Weights of a small masked image model.
Training: soap at rate 0.0014, 8100 steps, batches of 128.
Data: trained on Sentinel-2 satellite tiles (TerraMesh), 14.3 epochs.
Rows from block 4 of the encoder of a small masked image model, named by matrix and row number. Rows with one number belong to one neuron. Each number is 128 + 24 x the weight over its row's rms, rounded and kept within 0 to 255. All counts start at 0. Numbers have three digits each.
After each neuron's rows are labels from the 100 images, of 14976, where the neuron reaches its highest value: "lies over" is the class under the peak. Only what is clearly more common there than usual is listed. The data: Sentinel-2 satellite tiles (TerraMesh). In brackets: how many of the 100.
# fc1: MLP up (encoder.blocks.4.mlp.fc1.weight, 768x384), inputs 231-307
# fc2: MLP down (encoder.blocks.4.mlp.fc2.weight, 384x768, transposed), outputs 231-307

fc1.299:138105153131122112154143107137148084096141107100151122124130131106095144103135093154112146135145090122130121097147124159109117172140161136126131089122108143113165163159133125138085089156102134111148117112122161146123129146120143149
fc2.299:127170132104116122097109133138101143086140142165146129134087143110125097104099128110122117083103123126090119130124105169100108099108106131105127113135115108151138139160122134118132121099103121149142153079117124153128161147127126135
lies over: clouds (30)

fc1.470:078104141102119131121140100115102139123108155136121144148157147105117074166130087134144082146101134105173108120129129138115178116075151155146102178139133112172122114101139096124151131099142098120147067168167175154144098108116099147
fc2.470:165093073129106149152122144122131169160131110093157096126095160126070139121137125109103113157132133091169113118115146099113129149127111178148112154152139148111181137153135105087129166142138093099143116117121134128121153142122108145
lies over: water (42)

fc1.523:165062125133099099155117105113085092144152153102118107175156131137137145104118128140138121112155149123155145124128108130118133124110106125133114129092127132105143064120108100144114173138107163144161135116108095113173090113164114137
fc2.523:127120128145149154134102092136137113128128110131132091141134133153101130201150108142142141138100119119132112111126103135120111145135134124109145145179152156081132101113134194097121109113131112109119096172163092131121123151127122140
lies over: water (45)

fc1.437:144130070111146143137121128103162116119152158094136144156138154086129175140119128134093148096093141152129156136142112139142106162086119140117146144133111179150113131151131145153139134115124157126149122143125089114115130150069154136
fc2.437:083140135149089118137145111116165131124147106129131141107150180175109137138116126095092106196111109110129106104087124111130143171121106131122090165127133113094137076132113146172137146141087138141101115122111126155150110116105103122
lies over: water (33)

fc1.553:138095134108165127179148102093118132124125151170132118107121125097107124143147133155160132115134126087115117103143109110149163117099118131129125143149137164138105138112122147095114175136127131086100107107128138158137129156110126120
fc2.553:099105153132125108117121103149141150160117109113123131109104140142148144112141124084136144107146129151139130152152072109146128162137123137142146116171127079130167105157136146111114129134126146127116145142093128158114147125076127163
lies over: clouds (40)

fc1.89:166141117140148143157079136124122087106104112108141105164112090104092141178102152111164113111113122096100176131120113119134095162093121148116127112111148163084134153120092116157115148113112145140136133159129097110120151142105106096
fc2.89:124141161141171135123096126117167088090127126146119093130136108126076174152165139126182120137126069117162104128127156154152128130092107127119141207152147125060107134086130138131087116102105129097136119159151122146149097145122092109
lies over: water (86)

fc1.403:083090109094143100072112100164125141074131105132110121148116132129166106118135134127150138095115171144164087113169101121097101111105142124130126092136144140106177138109147135100097128126116147142117146136133123109128177199139133130
fc2.403:157175141112103131145144119142117154177138135104136132128106119137158116155118138092133154140086140127147136121106146159138141126120114149119133118092098152112148157129143089133155141134151095153146113141130147143088114077182150092
lies over: crops (44)

fc1.540:127104128134147128162161119166118092163134105148106122150163178086113085129125124162125145146155093104152067123120136135141116122102119159107123144161095087071101111126143150114135127126129065136109114127110141109115156174113149145
fc2.540:124117134173105146165103154093149117118071158135162124076123171132099125173113104142123092113154121110149137107123148133118170128117126143113165134120129083100146145097133129079094114110133118156144104104133167117107144103100134128
lies over: water (47); crops (41)

fc1.281:142120158112121090162096148141128088145120155143095112142100152164108103170107133185130119137123162159108153136123135075116099147105126140126142157113132138086122104098082134176144173071177165129127087105168094115115159091095184112
fc2.281:080175103132150106074141083127135123137126093107157108152093118112104158114111151134178149159114103105132137130081132114139115132152139114108130161154149102139148130097133119117123103119155110123105109164142098113137156142096117136
lies over: water (46)

fc1.167:090128101119135082149116119148088156131167065084118105188113164121160129120126166099114151098121162084131124145136146139085113147124137119113131126131152185102132115136117161133111107136120122123116172107114095125141121139120113086
fc2.167:147123147129140129080157164142130102144127140154112089147144145177133083148092122116118114091086116109115141119081150141118091134140103120140119142145150152117103163110149096145112141104176100132135118137138135126118153101149137116
lies over: water (41); snow or ice (37)

fc1.708:155122136110137126128099094120160105127165153101122121174142121089152136090122096149132175127122139145142157102186142189113094129123135120136127161078139157134126137114141146142096132105101148118155112119153084112144102163082165108
fc2.708:108149153148131134129135111145150165140152140142125112137084098122113111105147106139132136106083147090112125093085119103109096140093085100133111143105156087104154085121096113115104119132128098110100120171114129176118133157095121143
lies over: water (57)

fc1.336:132128126112151131116166113138142112119077113175143133125118108151111122115175127130133115134157165103072141149143093132143104094135146139173121109141130177165135153171139139116116154106126118089120141091147190127132098139134114154
fc2.336:076116111175131127067125115164124122150160131117144161132127108155143138129124105116123140120145092063113137113130125154102101109097154121120138172184093133102152101089114113113147139147144146147163116165140140141130116153112130167
lies over: snow or ice (34)

fc1.756:111161108166135158147066168127126132121109145095093130124141141119130168137099179143138112131106132180138152173105138130120120136129153153129129173123119141083112142161156123126090135098132102127113129155139134137145131124091129120
fc2.756:093104112106172168125163169123150107143114136150134108110129141100124166129139093115103136155147109137088135152124148189104118138099090125158146120116137139132141119158111167128115137109131165170141094135133125088099150112146094127
lies over: water (97)

fc1.209:102152202129087156106127122166132114131119113122164163106115138142092120140106153147114145124092146152155125115137106126135085116154121154164103117141136121089120154150147128141116108152118134152100124146145088114155102151147139072
fc2.209:146135061174141163106156131162125127144135157125123088147133160094151109136123120162154139113180142157125203108149123153165126111137154158100135118143144150124121123126157134114124107106095095128156093141130148131115145149129090144
lies over: rangeland (80)

fc1.697:127124107176145116150098144107117121111124131141167134087167074121144104147104125106153098138146127159145157160129115151138140104120156149129125132126140126145106118129177167164126109124127126138123148152128127155131109144134168115
fc2.697:146080143143156115167130173137163090176126172166109125092107124120115101184094098113154101123122106123099141109132105151107118180122128084161163097102106123135090104148103163115130117110173131156111131107166151165104098100133089084
lies over: water (33)

fc1.307:122087135126111123154158146141106142133144123147080141134130109147108155103172156146124106144155124103134067133149119151138135125152140169159114058174111106137163157182169118095099117139132083106158160105126143098162132138135112136
fc2.307:140132134174104083122124114116125107176124140092140114061083085141147129102106121158130125154143134043093146133093149094128108122115130088116159114154086147078133134105130121142166123085143130157179109124103157151150113097121139144
lies over: crops (47)

fc1.205:143146133171156137166091163121122111137132102149070112200103128110128154146087131138138106136133073103084115115120159171102133129090153140113133146135143136113141105169121108122116102137125160125132143163097132071114110145116129096
fc2.205:101167143166183122078104114134147134100123084102142068120096108116092176135130138149196117102150099143135123128150130127177107127124096154116148166156126129109123136106146138106144101102124131105135121163148130161122134157136091125
lies over: water (80)

fc1.658:177127140118134148101123184139122169084146145135137114125120136119114114125089125112162107142176140126133155143107085187147120098088144145137140105088104115170120114132143116099125105140079113151117140141097185086123140155163102137
fc2.658:130154112177128113072158153111174100103119117142178069138145139150160117166108123143141128085156126114164175091149130156140162105137123148109142112176131140125108149137126148123094124103117134116150143153142127122089107135120128147
lies over: rangeland (74)

fc1.330:123091160116142154151117143134144164162094099155133137168085116107118101143142114120101078144154141128136101122118130132132118096117169105096139156098138130159131136124080117107132134126171101131158129168158165134132119115122134095
fc2.330:098112108092131135200139125100139132145129139129150121077107146112126141138115120120123114127120083155143138163111136117124154139137090105120117160105079172091152109174139096118127126129140111099145122089065118094118099100145156103
lies over: snow or ice (44)

fc1.142:151116131153115127131179108125150113129091178152116152139127139113148173111163108104109128100118080101128105099108149110149141125112140111112130131115121100113176111106139131161116132176109142151123129125113096157169133086124140139
fc2.142:086133146115101128132147117111099110128087116145103118124135140158132122130128157181128138142134127152177114113148143143150104113133149131087166133138112105198104127105127117141141081108168133094119094150095121139134148138120120120
lies over: water (38)

fc1.425:137143143100103123155125106128115150108152102107149165103128113141114168117152054194133105128119139080124138092144084104127127116139128105104130119116100150148110182109150154147139110136140122076135139113124124168160091135081089145
fc2.425:137164125125129092136152151135111126119125149102134177140097123097104143098132147104165154084103120073139129179129124138143139117114121145130095144160157108154128125145177107145153119104131166131134137095167104155142140132136116102
lies over: clouds (79)

fc1.358:131162117119124083160160108163154080097144096129127130166118125112103139141144122155136107111145122117146128096158089083138102116152114098113133157082114168133132155144094135108126136127141120130123134089136119136102133113127092121
fc2.358:144146091091132109151124155155143147093142114132113146113108152096096185132085148130162160064140134104111103152123074135137140114119114137101125141151133109155164136134134107110147096169109122127139142088132128145114161106153117119
lies over: clouds (35); snow or ice (34)

fc1.268:105106144102116131121154176134094118122129136115142120096169144158191119116120130142138129113137127110108083134144151106157132106155139177134146078160180104118160123149121119148111092166103142128160111149132143119159094112164119098
fc2.268:125113152138165128164117120162143155098092146132101105143164089106157139122107156155149167151115115083116121142141132095099084155111131119134141086114069136143110130127092112119146109104140122145122148168160120127118139158117114128
lies over: snow or ice (81)

fc1.589:145134120119115108136116107152114107148102122145128141099142105122140176164125085089118128116126131157098166117128112126131153128139181137127124117174137108187152120178126158119144155121118119170185135135084176173151116145139156150
fc2.589:139092122121124130127139184119131107155076112142117113095109160099130106171114108135116141109101107116137123063133135158098125120097148113131142130141151107123116111131134163083156125137130121137137140116122180111154079123147095128
lies over: water (50)

fc1.217:095112142139139108138140133106132133143166145132076118164147141156115106123106125125157092158107156133118163162079127160128110151093142165134124133103127128136144107123144099125111125082105127116165092132175155118129118131115106102
fc2.217:157099102118112150150150141126129118106104139146137121134150135105115161103176113131101136147121117105131113111139153115114151137159125141139121138132106142122143136175142106113145162153111150127149111114151100122100148121139111132
lies over: water (35)

fc1.59:101144112167129125112109142092138152108121158179160167195114092144172145124124110122143119125109155126129149137117105101121128129075130095115119126166094145101113145079197106135146111159155166074091142160162087157128141184165150139
fc2.59:114147143141165111143103135094181127103107153086116136105111167118125080170136100101109140171129132111132107121104129117141145140113192169135118157137106138160145082135125116094116116126120095141120115133167120139067111117106124119
lies over: crops (50)

fc1.468:121086129054125163111143139131084113119149122100122099140156109114141110112191101122153159112151121120155113144179124134134148119131146122129143109126147110126127139126087133124122112155155117145167146146096153122143102157109075144
fc2.468:126117100128189176089128129148149088122140096110129130134124082158128095102113119114126137071136117132179112095108125114119157107125106115117132118129113118158132143077135093097157121121108118107166124100101134134150126099168112119
lies over: crops (58)

fc1.482:084129097100142158102130142107117112141171121152103141140141117100115154124173115157134141097147089105128105130126150153120120106102107128142167103110153097133110142153090119169145145151091164148151159120124182133153104149097146109
fc2.482:117136139138102142066177091138123097095149077109145142116115102162157109089098137143094114115172146137136158121120126150131142048155123120093141139130093133117100114120114145102138111122120157156167131100074168116102157106164124112
lies over: clouds (29)

fc1.533:091135074138139057102117088099125146111120115165120102185190159101116142130130123135129127119130154109130063107147128122109145116133098106118150129137149118125125114114130128171136070106095142133120148111090111135175139159153106131
fc2.533:125117115128115154140141122084106148136129148105144139187168154135112139139096151109111115140104100087171150169131157126149107089146104149137106146191142157113090159106131087192108133093111095128095148141121135103134141107139093133
lies over: water (44)

fc1.150:108119144128123136115097112128133126107118187149181091130108119113153140090118131124172142133095108114143102142112109113113116160106095129133065107112134153114104155138145143167104144091141112117113128110116139170095122164134123101
fc2.150:124161150155146157117091094129165109117138154148127099128153132127153103150135121123101153143127121099113124129142189146149147171102161132121181118106153151106097137091143137125093090089119128117116137149193151138108115169099111084
lies over: water (38)

fc1.656:121149126147148162112069138138096106147133142146111107155146114130148167150153145114144110159142155115113127142098110105107106124126138145120153107123112153109123128099100112129081111118101142130104141140183118158173127102128132131
fc2.656:103178153108137167138109080155182099109109153086125161117145131126101157176145088107113113144110130164138136133170092168103161154108119134164124139113162154135127124118145140127120114105110146146099108145194102102109100144141126103
lies over: water (97)

fc1.452:112094098152118137078120114137121162136126108148116153133103149123132136088144167143131160097120163131094071099159110082113112160157131114140115084136122185115156130083130111183128091121096192077146094151114103145183158178107123169
fc2.452:154111138142125124124137147098159132143158145108143113115154089163146119135107107102174136129129103101131163115160142135129140144162171122158135148167100114115093127119127083131122150154138108141137145160172125128118121082104113118
lies over: clouds (44); snow or ice (42)

fc1.593:096098158114104119111148174137131101083142148079170108161108124113118128080088127166107174110117146169113179140136115116145121133125149129172118120078160126168093140099116163098089121145122165153111144158120138139139151133148140111
fc2.593:161126072169145115069120117128164100111123131157137093136126143109149133148117103155105121128154145129104167129118127135148145103115136126133136119157160165122106114108115153117128100103080116117129116147133166099091134147108116163
lies over: rangeland (79)

fc1.671:134083136112114113112161116187110142139128091133095165129099111104132122126155082107138125114135142116136098142160128084136128100137183159140134078127110125115159147194136106108103120107126164094172166158149144115109116160110131152
fc2.671:120111102161095113129131063097123135169112128143103096083140092164142143152132119117122137124113147126122145120092143094123161125150126120110101132133072142083162128074127088142197145128141107127159084137117143138115098119113157109
lies over: crops (50)

fc1.509:134150139141130129147119124123129134144125166151150142140120096085140169159094129145100127139150112123157100099125143146142119141073104111089122133091075133098107137108057129133124097131077165091100136098109143126126155107152124126
fc2.509:069137090104132135114166119144168045141132098141136115115110149139119166127143191152136139130107149169105109105110075148119104139140135082110164137114134111143102148109106121129122140093094150171125104138149164137152178121119139154
lies over: crops (41)