From a checkpoint of a small masked image model.
Model: 64-pixel images, encoder patch size [8, 8], encoder layers 8.
Rows from block 6 of the encoder of a small masked image model, named by matrix and row number. Rows with one number belong to one neuron. Each number is 128 + 32 x the weight over its row's rms, rounded and kept within 0 to 255. All counts start at 0. Numbers have three digits each. After the name is the row's rms in percent of the matrix's.
After each neuron's rows are labels from the 100 images, of 14976, where the neuron reaches its highest value: "strongest on" is what is common among them; "colour at peak" is the nearest of a few named colours to the mean colour under the peak. Only what is clearly more common there than usual is listed. The data: Sentinel-2 satellite tiles (TerraMesh). In brackets: how many of the 100.
# fc1: MLP up (encoder.blocks.6.mlp.fc1.weight, 768x384), inputs 55-109
# fc2: MLP down (encoder.blocks.6.mlp.fc2.weight, 384x768, transposed), outputs 55-109

fc1.235 094:123111151121086122120094070174104140154156176119128095144114136166102121116133109106189160174170085084088105126092173079130155189083118162137107128171122164151134167
fc2.235 093:153066143095086166132167139122085070153141129167134068146116161122089108094146079028083106161108168127044164096135144169114126134140096102144165139162051098109138111
strongest on: main land cover: water (44)
colour at peak: black (43)

fc1.711 103:142109155184045093145142107210138169123136153085190139125153061123142170065074125040114197123184141144068073081092064140166126141149141148110122091146096123123130196
fc2.711 090:074114157122151081108124124110162147145146135144074112149154126109130119110165142100066138168194133109027125121102097196148165127156142074134139105176107117116185116
strongest on: main land cover: water (37)
colour at peak: pink (29)

fc1.481 100:085117145144084086169173130108054110117154146144111163117107144159149174097134126138098111092171069101090145135138090136134162091120168055160111108098134146096165157
fc2.481 109:131098094131122121119120172145111173143081123115151149166133143161156128133086151121096122135146163111137139093138128133129101137129120088137149127143131165123144131
strongest on: snow or ice (76); main land cover: snow or ice (63)
colour at peak: white (25)

fc1.153 126:076131113138186106079097152152147150070130145155121142078189071085120162185159139109158102111141098107164179171104153064116136155164121105091131114142140132144214134
fc2.153 118:164137125119086142128171162153093106094167122132141127118108131132146105044191112077093163125139130144158164083188132171109120118136116111159121175144137136114174087
strongest on: main land cover: rangeland (75)
colour at peak: orange (57); red (40)

fc1.58 087:136170115158174097148165178158175134117157104125037079133095146102097126137146100166131117123128088074128152170160193130082125136135119138065095174166110166138123139
fc2.58 082:119122111143115082126142095167127092108133103090160141138127149109130177106171128144131125170049099150229122115162139146178126102135127182118116139091165153101173116
strongest on: snow or ice (70); main land cover: snow or ice (63)
colour at peak: pink (25)

fc1.68 109:185062130133152119129121160119194142145198121094150096154147176130118163103118112097137101158112142162127196127147147180074128100097165129135130129156159083139091207
fc2.68 111:109136179076135093088155125124140139113119094126084139107120186109100088089093136139151159158099129094166076148100120126161146113138106148158189133134096169145111123
strongest on: snow or ice (85); main land cover: snow or ice (66)
colour at peak: grey (60)

fc1.76 092:136168101077151147169135126101154131124158111185038141165111081139100179173054189132038151110136096203195159119173125102113161135132111096116140135131132139098124148
fc2.76 083:133139118126134119128135112117116146136114131164165152086147105177139126117138124141163141140089128107145114156132136119132146146143151142137119155131111132122135107
strongest on: snow or ice (90); main land cover: snow or ice (74)
colour at peak: grey (59)

fc1.368 103:149104120160130187164075135097178149089077122130093163108128112152150121165114160109142114159100164094106143122135133099143184170129127167125144101124174049099105156
fc2.368 097:153136148150111090184117161170122101084142132152124107108131168129116119131133147100094136136060103104155115117108089115144119130156101149156116147084096142109092132
strongest on: snow or ice (62); main land cover: snow or ice (40)
colour at peak: grey (60)

fc1.39 099:095198221100172118134126163126172169180131084119121053152092137156161137164143136184145169195109122123155091158179096074134116093107079173100193126147139117072061117
fc2.39 107:119093104110068162152110118142111093098137126127104150074116117097125097110103140081114137143154128138188141127130095149118142127140128119168104181104144151169144128
strongest on: water (71); main land cover: water (52)
colour at peak: black (44)

fc1.519 093:132094042067159126177097127120128121115122082208093127143075101072130116152144178159102154137106097134213132170175174159127135112085109117063114108161160108101131160
fc2.519 086:126145150138133089116120091142145095136132109143106148116149153147161137143165118158114125101053112129157134163139091141130129143130121154111138139106171124113143111
strongest on: snow or ice (89); main land cover: snow or ice (73)
colour at peak: pink (26)

fc1.2 078:101111109141157179096070125177108101104121150106186129124114117103090092179194165120158130155116153071094169153105172103165169159112162149108135109166122124070150123
fc2.2 111:122152156125125139090148161183101115138164139141127090139078179132086133067160093057096140119124142154081160080151139149085120114108090132117121143096128108113151115
strongest on: bare ground (77); main land cover: bare ground (64)
colour at peak: orange (88)

fc1.511 090:107156159141156170148133147188121136111137172057209178097142147116134115160154169117137150100122177092101131121135176139147150121089085183158114124115095094077135105
fc2.511 092:115101138142109141114183197162089132117170134151109090169137171152126191153105078051095118119142085179088170120155103151124153112062145161123122149139133165167127138
strongest on: bare ground (67); main land cover: bare ground (41)
colour at peak: pink (37); orange (31)

fc1.628 098:173102216153092145135128167139117151112129111142168049138103125090130159131090186126126167120093075081096133182150109146163187074100169072223124117095095139117124126
fc2.628 122:121129078128107109093089135132127173151097087139119155114097166139105087123086150129108145132143134128155126099139136116125080143153150124150119087164138137124134087
strongest on: main land cover: water (30)
colour at peak: pink (27)

fc1.203 108:189076078081129148128150162159181153139174080134126095117108174088129153113090156070099137143125055114175175166138143176139176149108120097155143178123163133148126127
fc2.203 104:152093127122115147105119138145131128141092138158128123126101167123135106102110129143121150137111165103171120123136113137115118109108153121138138098144149159121127095
strongest on: snow or ice (87); main land cover: snow or ice (66)
colour at peak: pink (29)

fc1.329 100:122148131114066075062139132180059053137174127141132150154147132199157129180144087155120081140126140125137125144105112095094176119095082075110140112088094112175115082
fc2.329 108:119128094163105141125164136086090086129134138102116156090153115176129178118138145111173149127153105138186133125117106133128152099174146095076102152129106154132114102
strongest on: water (77); main land cover: water (57)
colour at peak: black (52)

fc1.31 107:135126123126131171138156199164093158095159112119085152192167124166092161129171152156113152109138059190132121144150084104066159148101149159134147105144160062041137127
fc2.31 091:094133113117120090109144129160162128117149146079154121129127101124141113143138107082141112104102130093176141102119062166107157112150134170163127113103164090126170115
strongest on: snow or ice (84); main land cover: snow or ice (80)
colour at peak: grey (58)

fc1.137 089:108174112106146142133168142137116152088107156153119172055187138119081164133125126147147143098148131179139130074147146081113112083141146149174148135130171121136181102
fc2.137 095:098137119156125137109182150144082143107160119150117138112131105153111156126161055071149136105143125172104179149175149168130161131117162104125114146125111159136138144
strongest on: bare ground (60); main land cover: bare ground (33)
colour at peak: orange (45)

fc1.333 102:108135113094116113130157161182082147089128103157110150152132098132071142186083152090113156162080115104103116158170104147050113113126114117154123136210099158078160141
fc2.333 118:112132109142120162169124142192079127124124095082124142109081151135111127121120107082067128128116141140204168160167126111130147166141129143111135124113147066089136130
strongest on: bare ground (55); main land cover: rangeland (54); main land cover: bare ground (26)
colour at peak: orange (50)

fc1.54 093:064103108132135083099131181183126115072159168122153125097178078134092155179156207119174165108089067089119158137117145128137137144176149124083116111165118148105208166
fc2.54 110:134142137102128140129133150190098115130155123129125115114085150114117110055182083052073144137133148148096138078171111148086106143108126124118124136107121115121163106
strongest on: main land cover: rangeland (70); main land cover: bare ground (26)
colour at peak: orange (51); red (36)

fc1.558 105:152075081181134147114114115157146116151140155118165130111158110187162150120095081130158182131188136148058140124175071039145164112163121108187103108104125113152112120
fc2.558 114:102155138141175110102118055152121090103155060138070117132156092110148152147087080137116113132159109155113137091125121108126108107146126136107125141107088138097188178
strongest on: water (68); main land cover: water (36)
colour at peak: pink (29)

fc1.657 107:170181094150181141126164101127135161109180065117145081135168115130079134175138153166151075159155124082107097126122135117076109141093132166118109100133123185142140088
fc2.657 106:092146104112126146115125109107157134100122134096157152081137152165125148106136105141124135105118118149228162124152069121203116146114104156141097114111160099099156143
strongest on: snow or ice (84); main land cover: snow or ice (83)
colour at peak: grey (56); pink (26)

fc1.534 104:162121138149121139086056069203187152095145145115170223171163087127151108145199106121146153142126119062118176147113186104142116100126142100167060117174190127118097131
fc2.534 105:145129171152109130163176211165094097130101115151088102159127153084073135108141104063123097067131154138134184156150137155102130156128124185121131094117090134114147094
strongest on: main land cover: rangeland (43)
colour at peak: orange (38)

fc1.663 106:082141119135159126138124175110093201144094200113093126138151126172154138142100099147128104121122131117130101120155140097130163156154133106125162124158132097093106126
fc2.663 102:092148135100163127144097110134138123121134134108115182085132099165141116136137126121122120118148103179180149135140118127108142109123151109124124169110106107109152135
strongest on: clouds (57)
colour at peak: pink (25)

fc1.24 099:177115125064111132098116138152040171072155104153135117168141132092159144160135143113094111178106112103109113137158154146087196134085125105144101151144140150105126147
fc2.24 118:148124093115076153120103112166112132102108112152112150140123167178108084117082148106130131133136163130158151161151103161157112135164139130125161115133138133117143086
strongest on: clouds (35)
colour at peak: pink (30)

fc1.221 077:188112102075110126157136161076150187106154180129058130102122106130136142132132107117166153112104151111191101156160134107135187121135086083103096138164149116111117155
fc2.221 077:107150140140132122117114113130120134154140105123132107129161118153136133142141139090135109141126128139108135119136132107116121131107127143154104155127108129109116129
strongest on: trees (89); clouds (75); main land cover: trees (53)
colour at peak: grey (63)

fc1.322 105:072105128101110060114079147098172130177126134170083142161147124162144106070132123132134101057119164144143117119140132145166072182159145147152168166175111064172121143
fc2.322 118:111052129132096128097145115126139130106109143153075093126122071071140102107165142095106094114130144142041164141176134183127121113105122065127121122097174153170117121
strongest on: snow or ice (44); main land cover: water (30)
colour at peak: black (58)

fc1.460 103:177133101117047158222100183227184148197121086150116117110099147131138141113127181114102060094131083115159130163152088172087139139063158147130151083101186158109177186
fc2.460 084:144128116105110095131143129115125133102119124146099150127143140087128134107137123127116138121119119123123143134160143138129138109147142151129102142160134104101130111
strongest on: snow or ice (90); main land cover: snow or ice (75)
colour at peak: grey (56)

fc1.577 106:150147090141129102136095094153221112134137145146109141105118106203179110133156124147115122105145158132124127105120121084142117110192075168061156145101117111148198162
fc2.577 100:117177168117136123129110143199092090091113154104102149119121097129165138175127154169133100146155108120038191121080063136155130110141138152103148123076132108137055154
strongest on: water (69); main land cover: water (42)
colour at peak: black (68)

fc1.567 107:119086121166158164161093110087140074151118122174118101150150177113136151101139088152186106120114151095159099148165103116119148098148149148122143120137147107096112128
fc2.567 104:149133076110091077124167113096153122116159138075116095129172100112128099171157135068132078146130138127218140091138111152137156124110108133098122154101148107111120149
strongest on: snow or ice (82); main land cover: snow or ice (76)
colour at peak: grey (60)

fc1.539 101:167179128138116190090146105170168126094130143184187144050133150132128141167169164161165160076134100133156182103128145116162121113120176164230152099166144056106129120
fc2.539 102:131089151154084176146180170171045110120156148138104110135100142164087138121146054086114155108145129175133189131161157159116152151093128163122089159126078164120141073
strongest on: bare ground (53)
colour at peak: orange (38); pink (26)

fc1.613 103:121146169138186142133157150139197162161133117160096076139143048148113110103196163196141161179102101109154154169082162078140092142066137142104113124192141119151171174
fc2.613 091:146142154144095116190133147173114043101124129161131176110129198053097104104183068128112144106126108068141173149184146151151127118087117117169110129098164134122152094
strongest on: main land cover: rangeland (50)
colour at peak: red (35); orange (27)

fc1.586 085:051129096127126099130155149149089117102140128101193129088167133149077119180214199076135166102096117081115146135138142095100158162143131136125164063154080128105200154
fc2.586 108:130132141147106131122163172206113113139132115130095087135075159107086128043172105050072123129130146151091157125143127149094125158088146132107113151115129112118146104
strongest on: main land cover: rangeland (55); bare ground (51); main land cover: bare ground (38)
colour at peak: orange (63); red (27)

fc1.340 117:137125159050119114091130139076121119156201155186102109136147119128143133126106153109142071056141085160174122159128184099124112072096159143127104160115120183112126153
fc2.340 118:167157147122126157059099115085116125108106117168114179152142077115129107116112140115166111160108189139171109119167118151140155108152128129118150089149140107129135134
strongest on: crops (73); main land cover: crops (54)
colour at peak: brown (65)

fc1.127 084:081077088181170096110143138150088111143148117106139077123140146150045113164205211072140140129107153078107146144166147078196153126138149138077121080167104174109219166
fc2.127 112:124134147123131122108157178211097131149135135124122100125080157126093120059172085054094123100105136169088163109146144127082110140107133134112113126095119104100152103
strongest on: bare ground (71); main land cover: bare ground (56)
colour at peak: orange (83)

fc1.189 097:118088101106173122137082104154126149139164175134140089185115147075104145151160108164159162146132132134154144150119132167158122159142113160154115150201179168082125122
fc2.189 094:098109186090111136113144172160087123157063132089114125086090207136129148086133142115119143153148089122076134149161143148103180120137093095169125111119147163112138107
strongest on: water (78); bare ground (54); main land cover: water (53)
colour at peak: black (38)

fc1.423 100:133083192113116119172143102136186155161109129159138113170096131088137160131116088119153134178158114077122108121140143052149137148119113106120080132066151151159070106
fc2.423 111:193112067128070142105113156152165139112157049145109122141134159125116130088097134096091112119148124155181126078103138183136083115146154119148129134169111089104160173
strongest on: snow or ice (80); main land cover: snow or ice (57)
colour at peak: white (39); pink (31)

fc1.323 093:078161212134183142149113141113137194099154135134180167107172118156113118139136116100127140061100136130197123093138156101112121148113145167140133113162117103125177096
fc2.323 094:125131127152121153155149154168089149128151095124090154150120105128108144135151075052124098109133116183098168161133156184123121160088123125113126144116117169174106128
strongest on: bare ground (59); main land cover: rangeland (41); main land cover: bare ground (33)
colour at peak: orange (53)

fc1.171 094:124127113117158169088166152170148120075122127144131116111181140117053139131144187140148141069141142123140196112168117070174136082193128195137110162158110146056173133
fc2.171 097:128142138117125154095128159148083121106132126129146136086129154141122125102171122091126136122113151140137156101153134161130157095125096120124111138073105139110169109
strongest on: main land cover: rangeland (50)
colour at peak: orange (33)

fc1.571 101:139109124149114156112126121130186211087108161141119090158160104133169167121092077073105116130097093150159236117148121141119131162104165140134106138110180087092127160
fc2.571 109:141112157163089128140171109138121152104145119251128149101081116090123116086160174068145168120098126107133107110156162136135167142146162170137137059173063151097116123
strongest on: water (85); main land cover: water (72)
colour at peak: black (52)

fc1.156 115:089159099127202191085132129143170146107094172174077184102179074150138136157171146130209129140160070145162172139103105108109126142108128122117095125173153120153156181
fc2.156 108:145138152148083144142124197157092099110147143126100099116118141114131087075195116112107156122123119161188174087175074173112125111124132138167145150142104135129160097
strongest on: main land cover: rangeland (66)
colour at peak: orange (46); red (31)